A small image captioner, trained from scratch.
Model: 4.74M parameters, 48-pixel images, encoder norm groupnorm, encoder activation relu, encoder depths [3, 3, 3], decoder width 192, decoder layers 8.
Training: nadamw at rate 0.0012, 10600 steps, batches of 64.
Data: trained on photos of plants and fungi (iNaturalist), 45211 training examples.
Rows from block 3 of the image encoder of a small image captioner, named by matrix and row number. Rows with one number belong to one channel. Each number is 200 + 20 x the weight over its row's rms, rounded and kept within 0 to 999. All counts start at 0.
After each channel's rows are labels from the 100 images, of 14976, where the channel reaches its highest value: "responds to" is what is common among them; "patch colour" is the nearest of a few named colours to the mean colour under the peak. Only what is clearly more common there than usual is listed. The data: photos of plants and fungi (iNaturalist). In brackets: how many of the 100, against the usual share in percent.
# p10: first pointwise conv (encoder.blocks.3.p1.0.weight, 160x160x1x1), inputs 80-159
# p20: second pointwise conv (encoder.blocks.3.p2.0.weight, 160x160x1x1, transposed), outputs 80-159

p10.73,209,223,197,164,205,189,179,209,181,202,192,160,165,208,194,189,172,199,187,206,215,211,211,179,165,188,236,192,189,210,176,194,218,226,212,267,198,190,207,206,191,193,215,203,221,188,192,200,207,195,199,182,204,218,209,187,188,189,198,208,197,183,173,195,167,203,212,186,214,190,209,175,266,222,216,230,238,213,201,171
p20.73,188,196,212,197,213,238,188,188,209,176,230,198,168,192,216,251,202,193,216,190,180,162,203,212,187,201,205,189,200,181,174,220,212,201,221,198,223,200,168,185,190,177,196,224,194,216,214,208,198,174,186,202,222,166,201,204,220,189,196,179,221,230,201,158,198,202,207,218,179,224,158,181,188,205,214,227,181,212,179,183
responds to: order Fabales (26 vs 6); family: Fabaceae (26 vs 6)
patch colour: purple (45 vs 0.1); pink (29 vs 5.5)

p10.34,212,185,186,203,199,207,184,191,176,202,205,213,206,202,225,208,221,205,182,223,203,200,198,190,244,201,196,200,203,205,192,170,208,215,168,176,196,190,192,206,148,206,173,181,206,197,150,210,208,201,208,182,214,177,183,157,162,195,156,221,205,202,213,208,246,206,179,202,169,195,195,214,212,221,172,199,186,192,191,199
p20.34,160,226,216,208,174,240,198,219,187,233,222,240,197,196,217,152,209,192,205,221,202,215,196,188,203,215,181,216,208,197,179,193,198,225,228,222,232,203,191,216,180,207,175,230,202,205,189,216,184,204,203,210,181,216,185,190,185,197,202,211,209,235,227,239,177,183,223,212,215,223,184,183,190,208,201,209,212,189,206,226
responds to: order Asterales (36 vs 11.2); family: Asteraceae (36 vs 10.9); text has "common" (25 vs 6.3)
patch colour: yellow (77 vs 0.9)

p10.43,189,223,226,191,218,225,207,210,197,230,190,197,172,198,175,221,191,231,199,216,197,203,197,190,179,185,182,211,210,223,205,205,214,207,240,238,197,230,200,229,177,221,220,219,246,198,213,219,223,218,211,227,196,233,194,197,183,211,226,207,199,204,178,220,185,240,216,161,205,215,209,212,238,216,178,228,202,229,180,214
p20.43,221,212,169,217,197,197,210,229,215,219,184,238,193,175,201,199,225,217,213,207,192,186,199,189,198,203,235,190,179,198,195,197,184,169,193,230,222,190,228,219,197,203,190,210,207,206,195,212,197,178,178,201,237,203,196,183,209,243,230,181,191,191,233,172,203,208,223,198,212,221,202,185,204,202,226,214,186,168,193,197
responds to: order Fabales (27 vs 6); family: Fabaceae (27 vs 6)
patch colour: pink (48 vs 5.5); purple (29 vs 0.1)

p10.30,212,217,221,202,218,190,201,190,157,240,192,199,192,154,205,194,219,201,204,228,210,183,203,182,251,164,190,190,174,211,220,198,186,210,220,201,238,195,187,193,181,181,168,207,191,194,210,196,189,205,199,200,191,193,230,178,157,192,209,177,203,205,226,172,189,202,186,194,173,193,174,206,168,161,194,212,194,182,150,206
p20.30,186,208,195,165,193,232,231,217,222,239,233,189,198,213,219,183,199,181,210,230,177,195,166,191,192,221,196,188,205,172,221,176,201,203,196,193,206,189,225,221,196,202,200,185,205,200,191,213,196,203,208,209,208,208,202,197,181,218,214,213,190,191,212,170,185,168,192,220,247,178,203,220,208,205,181,227,215,218,206,201
responds to: order Fabales (25 vs 6); family: Fabaceae (25 vs 6)
patch colour: black (27 vs 6.2)

p10.62,198,178,188,213,184,165,149,196,187,171,170,202,204,170,181,202,154,206,177,187,227,180,220,185,177,188,197,203,154,170,185,179,209,203,200,192,189,202,212,191,190,175,165,181,187,175,205,209,200,179,176,191,224,228,207,163,185,225,173,199,185,202,211,161,173,178,191,191,238,222,231,188,213,238,189,194,184,188,197,198
p20.62,195,198,212,168,227,212,211,163,204,203,207,180,187,226,188,205,211,204,216,189,173,201,198,198,224,208,207,197,177,178,204,203,193,188,172,214,218,202,181,189,178,203,206,222,175,173,164,191,214,195,205,208,216,198,193,201,211,181,214,193,213,177,218,177,193,184,218,188,204,199,195,182,203,204,202,197,169,154,159,197
responds to: class Liliopsida (35 vs 9.3); family: Asparagaceae (26 vs 2.5); order: Asparagales (26 vs 4.4)
patch colour: brown (66 vs 34.5); black (29 vs 6.2)

p10.61,190,226,219,167,195,195,190,172,187,198,174,197,210,150,203,218,189,183,202,244,198,203,217,182,168,201,186,226,201,189,194,182,181,232,190,207,185,161,207,191,187,171,203,207,200,202,229,191,183,195,166,201,182,178,218,175,213,190,196,156,203,164,189,186,161,165,188,182,175,238,201,172,237,222,170,215,197,256,216,177
p20.61,205,227,210,199,185,207,228,170,170,198,190,187,224,195,173,221,219,171,192,231,209,177,212,167,179,190,228,183,193,172,203,174,199,201,188,182,191,229,173,167,185,184,202,214,164,204,197,221,198,176,177,196,222,185,186,219,177,212,198,171,195,197,200,213,166,231,186,191,192,212,197,213,189,216,221,204,186,231,201,207
responds to: order Caryophyllales (36 vs 7.7); family: Cactaceae (29 vs 3.2)
patch colour: black (58 vs 6.2)

p10.114,172,211,219,189,155,190,203,202,208,199,204,224,158,201,239,186,188,171,176,194,178,183,206,203,236,183,175,200,187,215,199,178,180,190,223,169,190,164,178,209,165,201,158,217,204,206,199,211,202,181,193,193,213,166,203,213,188,204,182,198,198,186,177,173,247,202,180,191,206,216,195,226,248,203,187,181,212,199,195,198
p20.114,205,181,193,242,218,203,213,207,201,192,191,209,236,221,196,159,208,234,202,262,233,215,209,208,196,207,231,157,221,205,182,200,198,199,248,143,219,181,188,196,196,168,198,204,188,191,202,250,195,201,223,224,204,182,191,195,183,193,197,220,195,227,186,212,208,226,206,199,205,208,193,208,219,168,214,202,203,187,212,215
responds to: text has "common" (25 vs 6.3)
patch colour: yellow (71 vs 0.9)

p10.144,168,217,196,162,193,199,203,236,188,200,207,190,214,163,185,222,190,222,182,201,172,187,224,213,199,186,207,185,130,178,198,179,165,209,212,234,176,209,196,194,171,230,182,241,181,207,214,213,156,190,183,191,165,205,209,195,179,232,204,209,216,187,187,226,192,201,183,219,206,207,201,194,202,209,180,206,221,205,223,203
p20.144,179,198,162,202,190,222,196,230,217,212,195,222,194,185,175,190,220,203,179,222,155,180,184,174,185,206,183,194,237,236,196,202,211,209,229,211,205,200,190,169,202,206,202,187,188,206,201,235,194,189,220,183,202,155,200,196,197,204,223,224,179,188,182,172,209,167,193,212,258,228,193,179,216,203,166,223,218,217,199,215
responds to: order Fabales (25 vs 6); family: Fabaceae (25 vs 6)
patch colour: pink (42 vs 5.5); purple (31 vs 0.1)

p10.13,191,220,212,172,182,185,171,156,191,187,221,205,167,201,214,161,215,173,188,207,202,203,197,167,237,189,200,224,183,212,177,190,217,198,213,200,203,207,196,212,156,184,214,179,209,165,174,209,191,204,201,197,194,215,177,197,181,212,161,222,208,175,210,202,232,192,197,195,178,158,185,195,198,188,191,198,211,172,179,227
p20.13,188,182,202,205,178,200,200,218,231,177,205,177,236,248,197,192,198,197,189,209,213,189,160,183,181,194,216,186,216,203,197,176,240,216,196,196,231,166,170,177,202,205,197,197,204,184,172,233,206,198,196,202,199,204,173,190,180,232,194,191,228,213,214,201,189,161,179,213,230,198,211,222,193,198,193,235,249,210,185,226
responds to: order Asterales (41 vs 11.2); family: Asteraceae (41 vs 10.9)
patch colour: yellow (68 vs 0.9)

p10.76,170,180,193,190,177,173,197,179,193,171,190,184,172,176,201,228,182,182,188,189,170,170,217,184,173,221,204,211,155,162,194,227,166,193,195,181,215,180,230,192,183,188,176,182,187,196,198,172,179,188,180,231,216,211,225,176,193,201,202,228,201,194,207,146,194,199,199,215,217,197,185,147,200,217,195,208,187,199,188,193
p20.76,209,220,221,207,187,216,200,142,196,156,184,179,193,191,184,208,212,188,194,210,206,187,206,221,187,226,227,190,206,176,221,200,208,179,196,183,199,169,165,198,202,225,217,195,192,201,187,212,188,201,187,196,210,208,203,200,194,189,179,150,167,195,199,188,216,181,217,182,180,204,221,185,198,195,200,179,197,190,182,168
responds to: class Liliopsida (33 vs 9.3)
patch colour: brown (74 vs 34.5); black (26 vs 6.2)

p10.72,191,190,183,220,213,207,184,176,196,195,172,200,201,170,158,205,226,220,196,184,178,175,239,151,205,174,193,202,174,193,205,187,201,190,227,184,191,210,209,214,215,177,222,180,211,190,214,184,200,199,195,195,186,224,226,196,225,190,189,215,198,207,207,165,201,169,203,180,196,233,195,192,194,192,170,198,188,208,206,203
p20.72,222,238,184,206,214,197,218,160,177,211,191,202,193,198,193,171,186,191,188,208,186,208,190,213,192,203,196,179,191,175,216,185,183,175,184,201,205,188,176,189,195,200,194,196,180,180,214,187,202,190,195,216,192,197,220,179,200,194,194,179,208,184,211,208,216,252,190,194,204,182,187,223,199,200,192,202,173,195,207,193
responds to: order Caryophyllales (25 vs 7.7)
patch colour: brown (78 vs 34.5)