A small image captioner, trained from scratch.
Training: nadamw at rate 0.0012, 10600 steps, batches of 64.
Rows from block 2 of the image encoder of a small image captioner, named by matrix and row number. Rows with one number belong to one channel. Each number is 500 + 25 x the weight over its row's rms, rounded and kept within 0 to 999. All counts start at 0. Numbers have three digits each.
After each channel's rows are labels from the 100 images, of 14976, where the channel reaches its highest value: "patch colour" is the nearest of a few named colours to the mean colour under the peak. Only what is clearly more common there than usual is listed. The data: photos of plants and fungi (iNaturalist).
# p10: first pointwise conv (encoder.blocks.2.p1.0.weight, 80x80x1x1), inputs 0-79
# p20: second pointwise conv (encoder.blocks.2.p2.0.weight, 80x80x1x1, transposed), outputs 0-79

p10.10:481521496529532438501527524482506498499517474490539518524503536490500490531537515533596505483501499526487546456494501527514498511514521503516514522496504488536520478488503501546502540519526553546505506500501525505502498519498526524526526520
p20.10:494494520476526488463507508477530501501516511488513495510546488508513519483534513516495491513462509542564499528467467514511449536527534504555502477472505546505477492479487459489522554495511523483465495493482488481477529482486506534450533483
patch colour: cyan; white

p10.32:489480515518509469498501550501491496485479519513539482452473516531512486482474495476516481542461516491467488503483512511462479518514554504501499496530464574505485483497510489544470514474485531544493452499502461496477465480475507451491485509
p20.32:495497489493515515485495483480530506500506498545491477491501512508512540539521521547500525537549506531550489524536499510501522546483548534540528487512516503526492535524507518510534533542531550517493523527505502515532531544507487468535512501
patch colour: purple; pink

p10.77:479454498543544492519509516466550502462518505501556517518509486474526518514486525476571475505494506513536483488504501497498461529488506495487476509504481528537513522487504485550498541485516518558512482501499510546482531474513493471502498462
p20.77:463461502488454440432495452462531467525474512542514506489505473512493535520534502518499498499437455523533494462489497501477504509490519494463489489457503522507484495511493511485496499510504537492492496518495463481500508500490518503487441499
patch colour: cyan

p10.16:519507503455434497495505503479501469473518492471558493499471455493477496486494513469467495483466498486473475490474500484452461488490520481498447471503485510469538467487417487492490505497510495505519475511529462513495495457482491497501487522
p20.16:524495519511492521548536523541535514506521522478503506538536514518505496512512505514492504506506542517505492520546520512542496500547536520554525512508541538507509536479523495507510533508560503482498526508504510528494475542497447500537530537
patch colour: pink

p10.4:457483496456503493448507536519501489502476493491531499525503459519462479530456511513487457499468476475506489485467513456488523478541476498515497508502498473498482472499439489540494509492526492530502454476510445499501516497532491509442520487
p20.4:543480529505502561492518483532468515491499493492530473555561523494510527543486502530503484540491483498503484504531484478548500483524488540495493514520519509525461526500485504473489531499494508475505502491490470481506508423525517525537523523
patch colour: pink; purple

p10.15:487504505506485526539526510508491430496512483440538496515527496535500517489522499475487484501465491488495484477494496536520491528448497473533494521512539431511478524454479513505517501503487476548493489464480521490539519496466525534484518476
p20.15:472509510439540510514503513518535526506509484489503518553547489504473509512528515504483498508550529504491469451489470502454535523463484538502489498507517515461493538458490485509506537489492545455502525509477502494514468495498483512549525516
patch colour: purple; pink

p10.19:496501524495447515502487540464513479513470477509553474524466472467493521468495480489497456476497506472508458502478459462503495465530525498509489493475507526507471466517493507511495552482487484522499469515477510466497469468538528485490434488
p20.19:516493499500512499501521542503480505477461525496527471568519503479491481517532514483529482482514521498550514511497506497513491501547497478516537508520456521538532519483506459509469548495517568501508494500492491507541544494522460517542533523
patch colour: purple; pink

p10.74:499543460481507532496470566498497489494509489508570525476534517559494515492537516515486518492546504502542524511550505523528469482483507491533515500525519480514492522476526508483543527514488510519511512496543496552503509508488520533512516480
p20.74:478491451535524515486501474510478500474526523505555471505471496502519493480497503514524497542515466485507516533527558493486517506515501510479491495483503485513514473523536532489524452517493494495498545531541503552483471580483474525479488505
patch colour: pink; white

p10.70:466508547521446543498527548523494480482540505515534528506541482544494474502531523511468522486502501488519528515569522476511496529502486488521492512481535469527514508512501523505472537503524496524481515536537521541510517507500504523495543490
p20.70:490493513515489523512504472520464498530503475528459486522532524505509499499452465502533531526520533506475543533541520500457496503449485519490530523519478509494531481480474544477484489545477491502507509511470431499462487506532525467483494477
patch colour: pink; purple

p10.27:498500479484526454480493525506545489462484512526584497490485505473550524545489510522554484485492483522504511481497468523524517500474535511463472478537525480485488455487557511483510508519508490500475471486475520497479507520495496458491497515
p20.27:481474485488461516499449466487453509500509495467516492530487532497524489498488470501504501508492521482476473514562466534464526511520498511462542457507542500484503505474537526490515465505498479471519489484498515527477555549538481522500466500
patch colour: cyan; white

p10.11:519498483506486523491487477535458476490520511512480482514565456531500492517505501494472467497509512506504493493547488532514499532469461520520484468454477472496495522462465496525507460486549464457491538509536486474481472490542472494489531482
p20.11:468488546542495506494512505492488495487455548465529477513491499532516521510489512476493554489530526521493505511520491526510500480507508537526550509487505442503473539526527509472520508501554487458470533458477507490507487501493460545512513526
patch colour: yellow

p10.41:522500524541517523533527512515443495545515480474540496506515514525480525507522503517470514517533516476505510517536530501540530495495520453501491520532489474523488548520479488505520551530499468539492486458541529492484531533518503501496540521
p20.41:521546522553520483483480481474519506525501513500534485489521533501481497481487497497527506498512474515493439483509497505550534465513477489519557497508529510545521483523491523513477551500470519525507495523508529479470527448453527517537524502
patch colour: pink; white

p10.45:465469501515535468500506469508493517533503532496497516541521455484493508515521534479513485517542525501488506506452453480512522507494526502509468488489509518516505471432509476504522504459483514449501501485489538546515511565468523514511535486
p20.45:487490526418472492512496475510475494528496510517516513498496485490514491441480501515481448510499474517494480520501523555533492468465498504446511511516501500468515484494537502460471497501513483513510505466495501554517511554494444528497489526
patch colour: white

p10.62:492501528475474513453480480520530507549539543488545528493487525528528508494504511509480481487543528538534490473493512498468535503476505491482536540489484509554513504534463533542504492507511500492511537477530516549498493498522502553501505492
p20.62:541467464552502491521482472523512483488516448513488499498498508499475492462540505461488549502527522520502499449496501533490491548501479515544510480501488523497475525491518467507446523486488523494490500471441506491532490499487474490553509469
patch colour: white; pink

p10.44:505524539490454474483558471473508512515554494519458540529472503497496494438524483501504475486483524508553474503496474526508522457510509506486526480508507495471526497529474492485456499516511506493467547497482530513537518522458476517498484496
p20.44:463499522563508471509525486496464527533483510537501478498479498511528521516532459495475451505520454501500504525497522476520529518521517537498508501475492477504556492519500544483480513500481472517493517514529506521530453512489575526504487529
patch colour: pink

p10.8:485519490481472493460456500537486509501493489456555519497501468511488476538465503441445489465476511490456462505544460485466489503501499456505482521500464451513490499482481485510487495497526476523518517460523484486498500473500501530476480511
p20.8:472504514556519507497495488497532493494520539482515481547505525520482544526484526546512498519514529522499485544518524514492538497519514490513524517498481524466502449470489528485505510488439532464473448499491513502531524474553513526519525508
patch colour: purple; pink

p10.17:467481559484466486515471486530476461520481504524470460504509473499512476481499494464488480486513502504469464532502463484526458525537518499458490444485501478482437516480459512500494498514470493515482520469487476483489483490481456494523485532
p20.17:499502477497517469474532520544514507532512481437533529543528535472489491493503512532492514511492502511495504478493507533490511514506514505505512479507535485509510481490479469529452549450516519464510469504512497536502529463547466496514496571
patch colour: black

p10.55:520478526477528509495499526517509535470501509494543545500523529576520466519550476529508498507507475480496490492560524529530477480510514501517538485507535511515457493502491505472485534516515545521505500514484531510472507537520479510488526545
p20.55:496486506531484470511519487504509553526512482460507523483492497487536487530502521443496504495530460452511499550513494506494491465555519486508500480492526513469527512525491473507495462570499512495494516511489492499535555487473475517498444476
patch colour: cyan; white

p10.64:489517492513525476505517523506515503496528493520539523491494483495514565522511478527580493480511493489460524488503480538449474505487492505490499488508510530555485559501525495517543520520462489552466474517478469465502475499503488501488522497
p20.64:513489497498505527432497535503493496477530495478518492541490518501506512512455499471508527447525523472496505504558495521457509490456510528517561503513528433476496475534516491479515457487505491525506521490521538525504484524490485508488468495
patch colour: cyan

p10.51:520491486498522548450493506502551551486490502538526526509558508549512507525532499506537513515479521485514535518559491540528524523503471512519525493521526493494486524500526459472519505519515506530525516519485529488530493529525516514523466507
p20.51:483455484520520477474510481448460443487448495515474504465509527508505493481505490504536506529493525498500502509529550506489488487506472531477438477451491473480506514494498510510504467489510512511482514483450507466473502444467534494512481474
patch colour: white; cyan

p10.75:524514516529452475528523562511503507516514509505553513496534504554479544508526507487508498516474499531543493522530502549514505525511490492517526495483542473522513523488488508485496529521500510563494495485533493501457542529515472467503531513
p20.75:540525484476502474491520474533507511532501533486492486499510485527537495500447482548523509506519561471462517508476536496504504472528509453470490495515542489505472471536505549475533485498497460485530477543512516497470456485487492512478516500
patch colour: pink; purple

p10.68:485488474510458495506466521497468462481464471475565503538492469483476465493478471493498470513468465455501501492495486465538504482507524488477494508470466526512467466473494481518492547485484510537452481465513481478511518531507503484459496476
p20.68:530465488521545515525527517509495513493504486533536500540505531517500486532549573535508485514492545483518532478477504537515507492533527484490490545519521518521487550498469523497518527510482495491503529484528472489533505524519475531532511534
patch colour: purple; pink

p10.37:500540541501494514492519505499503525506499498522522518493497479547484526481524502505513512497491474507543543511503528524464546491534474512539503477520512463560488535503508497493538570485488498525451525459511506513550529500487460523529496496
p20.37:487506512516527475506499531484534483516520499517511479520502460474506460507511532538522506518525507534488453510512482496477511541542524518498499571491508539531457526513459508504441498535495531497522498521492512454514492484494523519472536457
patch colour: white; pink

p10.34:487477539482515471478529503527502474450506479518561496457527534540526507482460476500443495527482473522496531476532504498502546489469497526518509515508559463507465513477516508496467537489485473513510494465485511472507526508479503494515482513
p20.34:452513517510521474486448537503521521481470490472490511503488475516515489483491442474487545503522509487478519476521509510442461481541480500503503511496500513548532463494476512524496493467479517475555498465511449509476526532502462514520504491
patch colour: pink; purple

p10.3:548500514482424547492477500504486520513480476512516498511496497507521517513506529496464512524503512482514486535522523490474443514524477493525491499475500511513503542499511481486532506542499481589516526467540461496508503464467513510475488506
p20.3:501460489480497508485495490506475492523513517466489474490532535524472493502495535512510513506496548444482471527495510460455512481514452479478499475486526554511471490464469488485488465481522516447498505493521476479499487471441471519539535493
patch colour: black

p10.49:534500531531506501468488471543474510531546478486517534512470508526505494482538533517469510506494501493527525525546522539550519465499492510516473539526474504500509542495526504515531562486526524519490538467503486520509519505541497517502527527
p20.49:501518486530529469497503511455546507466523512472508479534524489502484481517491479564476517503527468511476472531537525506512506496484490489508457515500505488536528472510488536451462496473548464501472469560537514492480501528511505506483475491
patch colour: white; pink

p10.58:487494489482507484421486531467513524475485532499531548522453521524522477506526502500491537536479508500500505526515530510546537507511510478509503492495528492546518477459520510515479527518490516535453499499491488491465525500500460542456522483
p20.58:449521481533494465522469455476480492522487513542492500498474463486514492493499576511506519520498541554536512498485490492526512509545468502533491516508526506529521533511548507512518504517497526482535512522522480472515532469491531505477480474
patch colour: purple; pink

p10.57:516518519529525475506552492491503529514497533500472495469432532498514528533516504497507511527507504510522507498513510513529583522472519517535509485514512524499470517516531502475561481492528557468483502499511553503522519511487490525519484505
p20.57:528497531508500480526517488554501524498505506586529500494482532530520523497488476516528502517504506484476530544511525523517493500497537471507522483507506539488523488534485521466543486531499501545479515506522510537458481539513512558482508513
patch colour: white

p10.7:545506478468464490461480493508458488506503471482496500493479503519465460455543524479465491487513534525471502490492458508507476454528504458513512491451488463460479481474482517495491439509497472498478507486499482454479478481488518472527473501
p20.7:559483530468468508497499526522501471493529542539537484508535527510497571502514489496488526552510468481472481514507525500533500536499510478511525505516484533478476488509478485488493504538498522536478515478487531461521467487488541516494540529
patch colour: brown

p10.30:523497558473523467496563507462487471517487526504525479479479500512499503505535523503456504496509505499552568516480495528515529498476564458520535486523490502531495509499510522509493491520501509496530530450494499524505526513535477531507494476
p20.30:539542519495512520497517495523490512551509542524522512517543532520520539532521483551543516532511519499474520537514517510502548459512512526523534463528475499497495500484513478491523481479513502500499502517514549497499493487551511490536518554
patch colour: white

p10.53:532490515477525527491524500524487524515533494485527527494548526520474513507576538509536469504520461493525547507540520523525516486530504488515551503501510513516494533495544514515508519533537535514533498514508517508493490531521524499462515539
p20.53:523504532498497467507500450504517482531503438468528509548513507462552496511455508480518509478482473519483512511516515533517480522554497506500520479537485491511537531561482517488504509482518496487490542501479469500542543495486498533509474482
patch colour: white; cyan

p10.31:509532481525494485501525509491510511522526513492490478533481532497495491515454515493460526494507514488491524555501512482514550492491541495534509480523485511500494483485459472520485497490527438435474473469530493514532522551517455538542506497
p20.31:515529549438516492459494515518501473527466527572511493504499518490504518511517493515502523543473468530527523532458492498519479482512515490520493488509510549497479479510506493466490512530518504533480461502509532536494507497500547538489453473
patch colour: white; pink

p10.47:488447546451526473485534505516501507529512501548487485477501515539487478519490547475485518512512515480505497491512514494542541514482425493514520463451494507493506475523508488482471487505522519471451478499468491508516488470493470516487486546
p20.47:484487536578490455530454485485504531496528536473503467468475483494484464494501503518460495503507507531515490509559510496483507504523501489582507486527509462508540521499495512504533493497492491490478510501464466499483537497485519459495515510
patch colour: white

p10.48:500511549549453512529516489477519506500493508497559462522551522500495527467514499475461546513542527496533496515486514495523531515500563459552470519505505476508501486518482486529487503480520487523494532503512516514487545477487500489511527519
p20.48:486516519540506488538458514504475484532492476456506492523534482459499487466475512496514535492516518491499522539512510541500491480506514537452489491500447513505495479516480495472514490462474508499527484509453490493508523444542444510532545486
patch colour: pink; purple

p10.26:482488502474510473520504532475473462445476494477578490498502502486489503487467487464535470487493530492491493472447474512485466523484512518453510513479489519517495479500522482533452532474482504538507464500475465532500520489508541526499512475
p20.26:523521514510510491484545501493538459522475504538553497508533507495489526508552540527522490545494530538538475487483486506480507515503501484529524516479521540541497521518523491490535551491472545494521505485489497500519562475519495478534504497
patch colour: purple

p10.72:506523498525516503520537513483536532495523527511547520538488489513575513488507499492543514537533474495497523490519516531466547484489545509531495491522508498542509504490537479474534527547506536503553532491484513519510533506468502513500494507
p20.72:487485491492524480468506496490504489468506492476478507449524497498511470459552501501532471514469496507527516468497475484520485491500470510524484518485485513488490529495505481546445515447448492487512493526484494439547543450505518488524539489
patch colour: white

p10.24:511492524505527498502493515545500534480530544520522530467508468519460512511459476536532515527549515535494545517518497521477517498515483506502485476505512450496505487514545531472499528534486472519534489520545478519494540526484530492479549484
p20.24:541529523513522525515512526491529443456530514517503499550457484496535506487534494522527530531508548527497467485513467525514474509518521497509482508481513459518522519459480482469453492488528520481541504514515500518548530520506487529496500522
patch colour: cyan

p10.25:549497514533448491446487504516468451482494468480550483506497482533476474480462527456482476500499492489477513511524518488507549445470519483475500518519511482522501488502499511500463539469514521526503498464527536511533518482516486530519506479
p20.25:514487497548504464504494494506497499487519500493492509500482486450452483463511498493505480511487479521449512458518488470506497479503516512520515548449494541484465529487478492491507549476507495479497457466479459483482464427506519528520503459
patch colour: pink; purple

p10.1:490494487514491529500526510487517504487473543496487456545500510522496531501511485521469498435487505477479524511511541461503501526519524504496480544458492499510502507484495460532474486468460425498491494485507440458476507528479492483477491529
p20.1:492525534517514526511507495544492463484491510516449524488514490505498529535525485498516549562523549534445509503507501510476510504544485503481505541549512512498519493471496469517526505488501488495461501517513517487522493470480469518476560537
patch colour: black

p10.38:520505523474531502501468507517474484466517519494536520525469570542543525515524478502522521537478487499516493506494495525517524537508472531555472524489481476465511517485546545486496520489491496545479471515501507455502479504498452493527506498
p20.38:509533514538547475510483517524516511501459514497523484549519537478457488473514505478542502486502534502468482492557500490474528497500483478493486535542470466497537496485524512532525497437520503503529481502491494526498477491528458506535538520
patch colour: cyan; white

p10.42:512467489460526471536489547507524492494486533493514508499441568473492466523551536488529516508521462468505478524471499495487503476488500492485495529494517497559461474477532493527515536528500545502465497482486515510526506520519501492504515477
p20.42:478487494516486504522503509499515473491497545529510493498517528547527490504508526483520497517488519519524486487494530490538489496535568497543515539511508497505527551535541522505525460563488502485499468498504485487499465435481547476520520494
patch colour: cyan; white

p10.46:515486539448448467475516487499495522520525499516452517488475467494486500497491523495502478453526493488512523510482517521508558510507447466519493472487522478451520481490462499509521508485513532427477540495509502499502535497520527502479524516
p20.46:490514509560473507506519455509516551529511517520492508509526552545534521504468473527536488516498481500475518508505489471492515495502517501481526452472523486498471467543531525487506474496495457504498527498515501583497520506508511478525535504
patch colour: yellow

p10.76:492474519489512463483469525498519522524540541519526549515485526501518507488492516526567505508549494490494500488476519511492515524479505482497461528490466492496530478522508541455504468503501500509473544530523506506533493544524512521506517426
p20.76:490500502507479501506521483507466490511540478500516499502487488503501494498447479466493524497512520470444513536538568494514514516503519506452523506525532506508549466524500505478510475509482498526495523545527501556464482545514509529472454532
patch colour: white

p10.71:534519528477462515483493506534466533523536480501566544507523504521482505532509510524511527531504535534530524526526557530522528549538508511517503483512516505528549495485489518479506545532512512548509505482500512512518499489492511504496531516
p20.71:487499509531481482492473511474490516500513535512509511497486534556538523515487460549510508511512479503483514552518525533499547522514512501463520438511529512503528501521512554490502487521466500529509533542547509522489465520499520527465471507
patch colour: pink; purple

p10.78:514465477446502499487453539485484501502476544473563485485461550473502474512508489489527457482475499481462462512472468513524508495509506488493490519474507508519509462498475484543500524515491498559486478489522503514501526492494443494480515472
p20.78:494494497518510490505499500489480505482485482473479506458485487460459474468482455465489473482460485466458506483482472475466504470470468492469473479477460455485496444488469477465463463475483475483472481482499493479471477492487473481477471470
patch colour: pink; purple

p10.23:551488504510532476497506499530529534543514490505475467457499524483546550500476511521494500489541517509517519521509512483515517556516489499506512498518504511503469515545538504502494492528519534442502511479482531525565512535515472523517506463
p20.23:507494524450493507509484504507475488543531490539472504519444551477507525492498462512501504517473468493450530529497527486538501509476530506461540489492501549518472473512503519490490488535510485492488525512518496526495456546533498532463461491
patch colour: white

p10.50:494487473459437490483466515514525511513500498501583509494469526492510462496475467492501478511495534494481481502477459511517550515505507463501469520465500470507495447471448491499491514494507491564484509477503496482531512518519487491485465502
p20.50:510489497526535497516478465523517525526505496517509507505498502491508507494545529508487512512508521529545527484487478502524487514551503488517516572516518502543491516477510510547492554528519494486538492465484496475513523446501487502551568483
patch colour: purple; pink

p10.33:526501486484556448499511516520467507477532503485550482504467528479526501489492479524542456509463496486460502514465545504485469504495535493484495497501499530500487543471537508492488532487483479535492535468500483515477472525499506512500571480
p20.33:495501494502464462485440504505504479516474534538480482495478513481500493504524501511498538522537453558504486518507496505519493495539521491503480496488543515553516521516535511488484514527523550508480523487487478512515558526484546469460497459
patch colour: cyan

p10.60:487528489543477486483521466499503489493510522465485513530504516511496525515516517510442520509527478486534485529507525459569523499530546498527503485498535487504518533519483509469476541524540468451528519474511526507479510522526469503528524467
p20.60:482535510472512491468501492496540500499506503496512497463491468503475504496501505525544479487456474563522499487509516457512477492555500454481463491504541511538521549495512541506504538477467527484497480533478488540508530548480519469487506498
patch colour: pink; white

p10.35:498499524532512500499555512500523508512525505525533500537552523549534550505527517532509568495537486481529511514494526495508546500484557499512529509492494496526484507509502514497534522494494527542520527480512522513538486481527472510545521502
p20.35:490527514503473540481495515523482497536559550475507475551521505494533499501511489513498515515535532514508487516510473480493517478506508495556502457525529497480506532506492523477495520496484513505499494492497539467459554470526511534520576505
patch colour: white

p10.9:505489523496474498485478534520511524506484509501501483515502464446521479489456537486522497519511512486527515490477487496549523485548518486529465527514467447526463507478468486503454490497531450529517476445497506528498537484520474542482501522
p20.9:458495467513495439498491475515521519476501473497531504473537528482489510495520515495517516501504504518539504480487472463489500517532440509514494524506480480514508490536463441517457475532473531476518490487486496530479516449515471484502562485
patch colour: pink; purple

p10.67:506469474481505502471532519475473465521485503548530470463542455513478488493525468472446478494495492490505525498512492529516501522520518508464530527485504504460467503535464481498509543543468518506513510491441484541502503530534503497485473483
p20.67:496523481501492510492489496479546500476484499474508488454541492490482452466500536486516464508489503517493516471489481479501468489548494481546458501515535517509495546504456496511445528509464517473502499508490447471513527449506528491449503482
patch colour: pink

p10.29:527491498513500503495500498501516500537499493503535478511528474552488513440509486495455547488479504503507470504505503512577515509502454479505547461503498476495485480478451492515495466498483471519510548487539452485515509526489484525450499486
p20.29:513493471528495436520508483490463480505506528504514526467539481442504478527500510473496497488480531499451503515493522471519469480492436486525499484532491520527469504475488461511464468468470502519469471508514472478476493458466500527518515514
patch colour: pink

p10.61:499520494523504497554503462499542523506489541498479526507498498490513499471484529514432495502545478492543500501495503489567517545515526530516510511522523481502492547496488482518511513491505481444483506463504563511557520498495499514505523512
p20.61:529499497581516482508496526479505478442502461464495507482509508475487520467476491503446464466507499493507516506461436487502503513518489508531504526515464473505451519516496498513467490503474527506492487507480505476529477455459500508531523476
patch colour: white; pink

p10.28:559524520534491485531496548523492498506510479518519527480484538542469499502507488478473532514534548496519499539499463493487519510477549487491508506501527501525539519487442502513499507501518467555485509519542506483498534499544527513471503471
p20.28:491492455512475456512483541543511467505497518483524491487533516475517471495520501481435508485475526501524537513478469486472537506517463488477490510519469538547511495507495471528499526440547530504530500487514508486491493535490523486539529494
patch colour: purple; pink

p10.5:485501422488559487460490525478484517529526512518535482528465501500537519527536517463570499518514502523520494475468501495495503500489539495474520478529497522510504478510542511511511519471537515559499481504508486503521494527526508495535506503
p20.5:522459509516486543531514457481444525483510492512518504484458515525506517499477472513494495483490503450491490515558560503490518484455485514459515505488465464489509462522515495504526473509509463536512502508516486524461479556493495518466489490
patch colour: white; cyan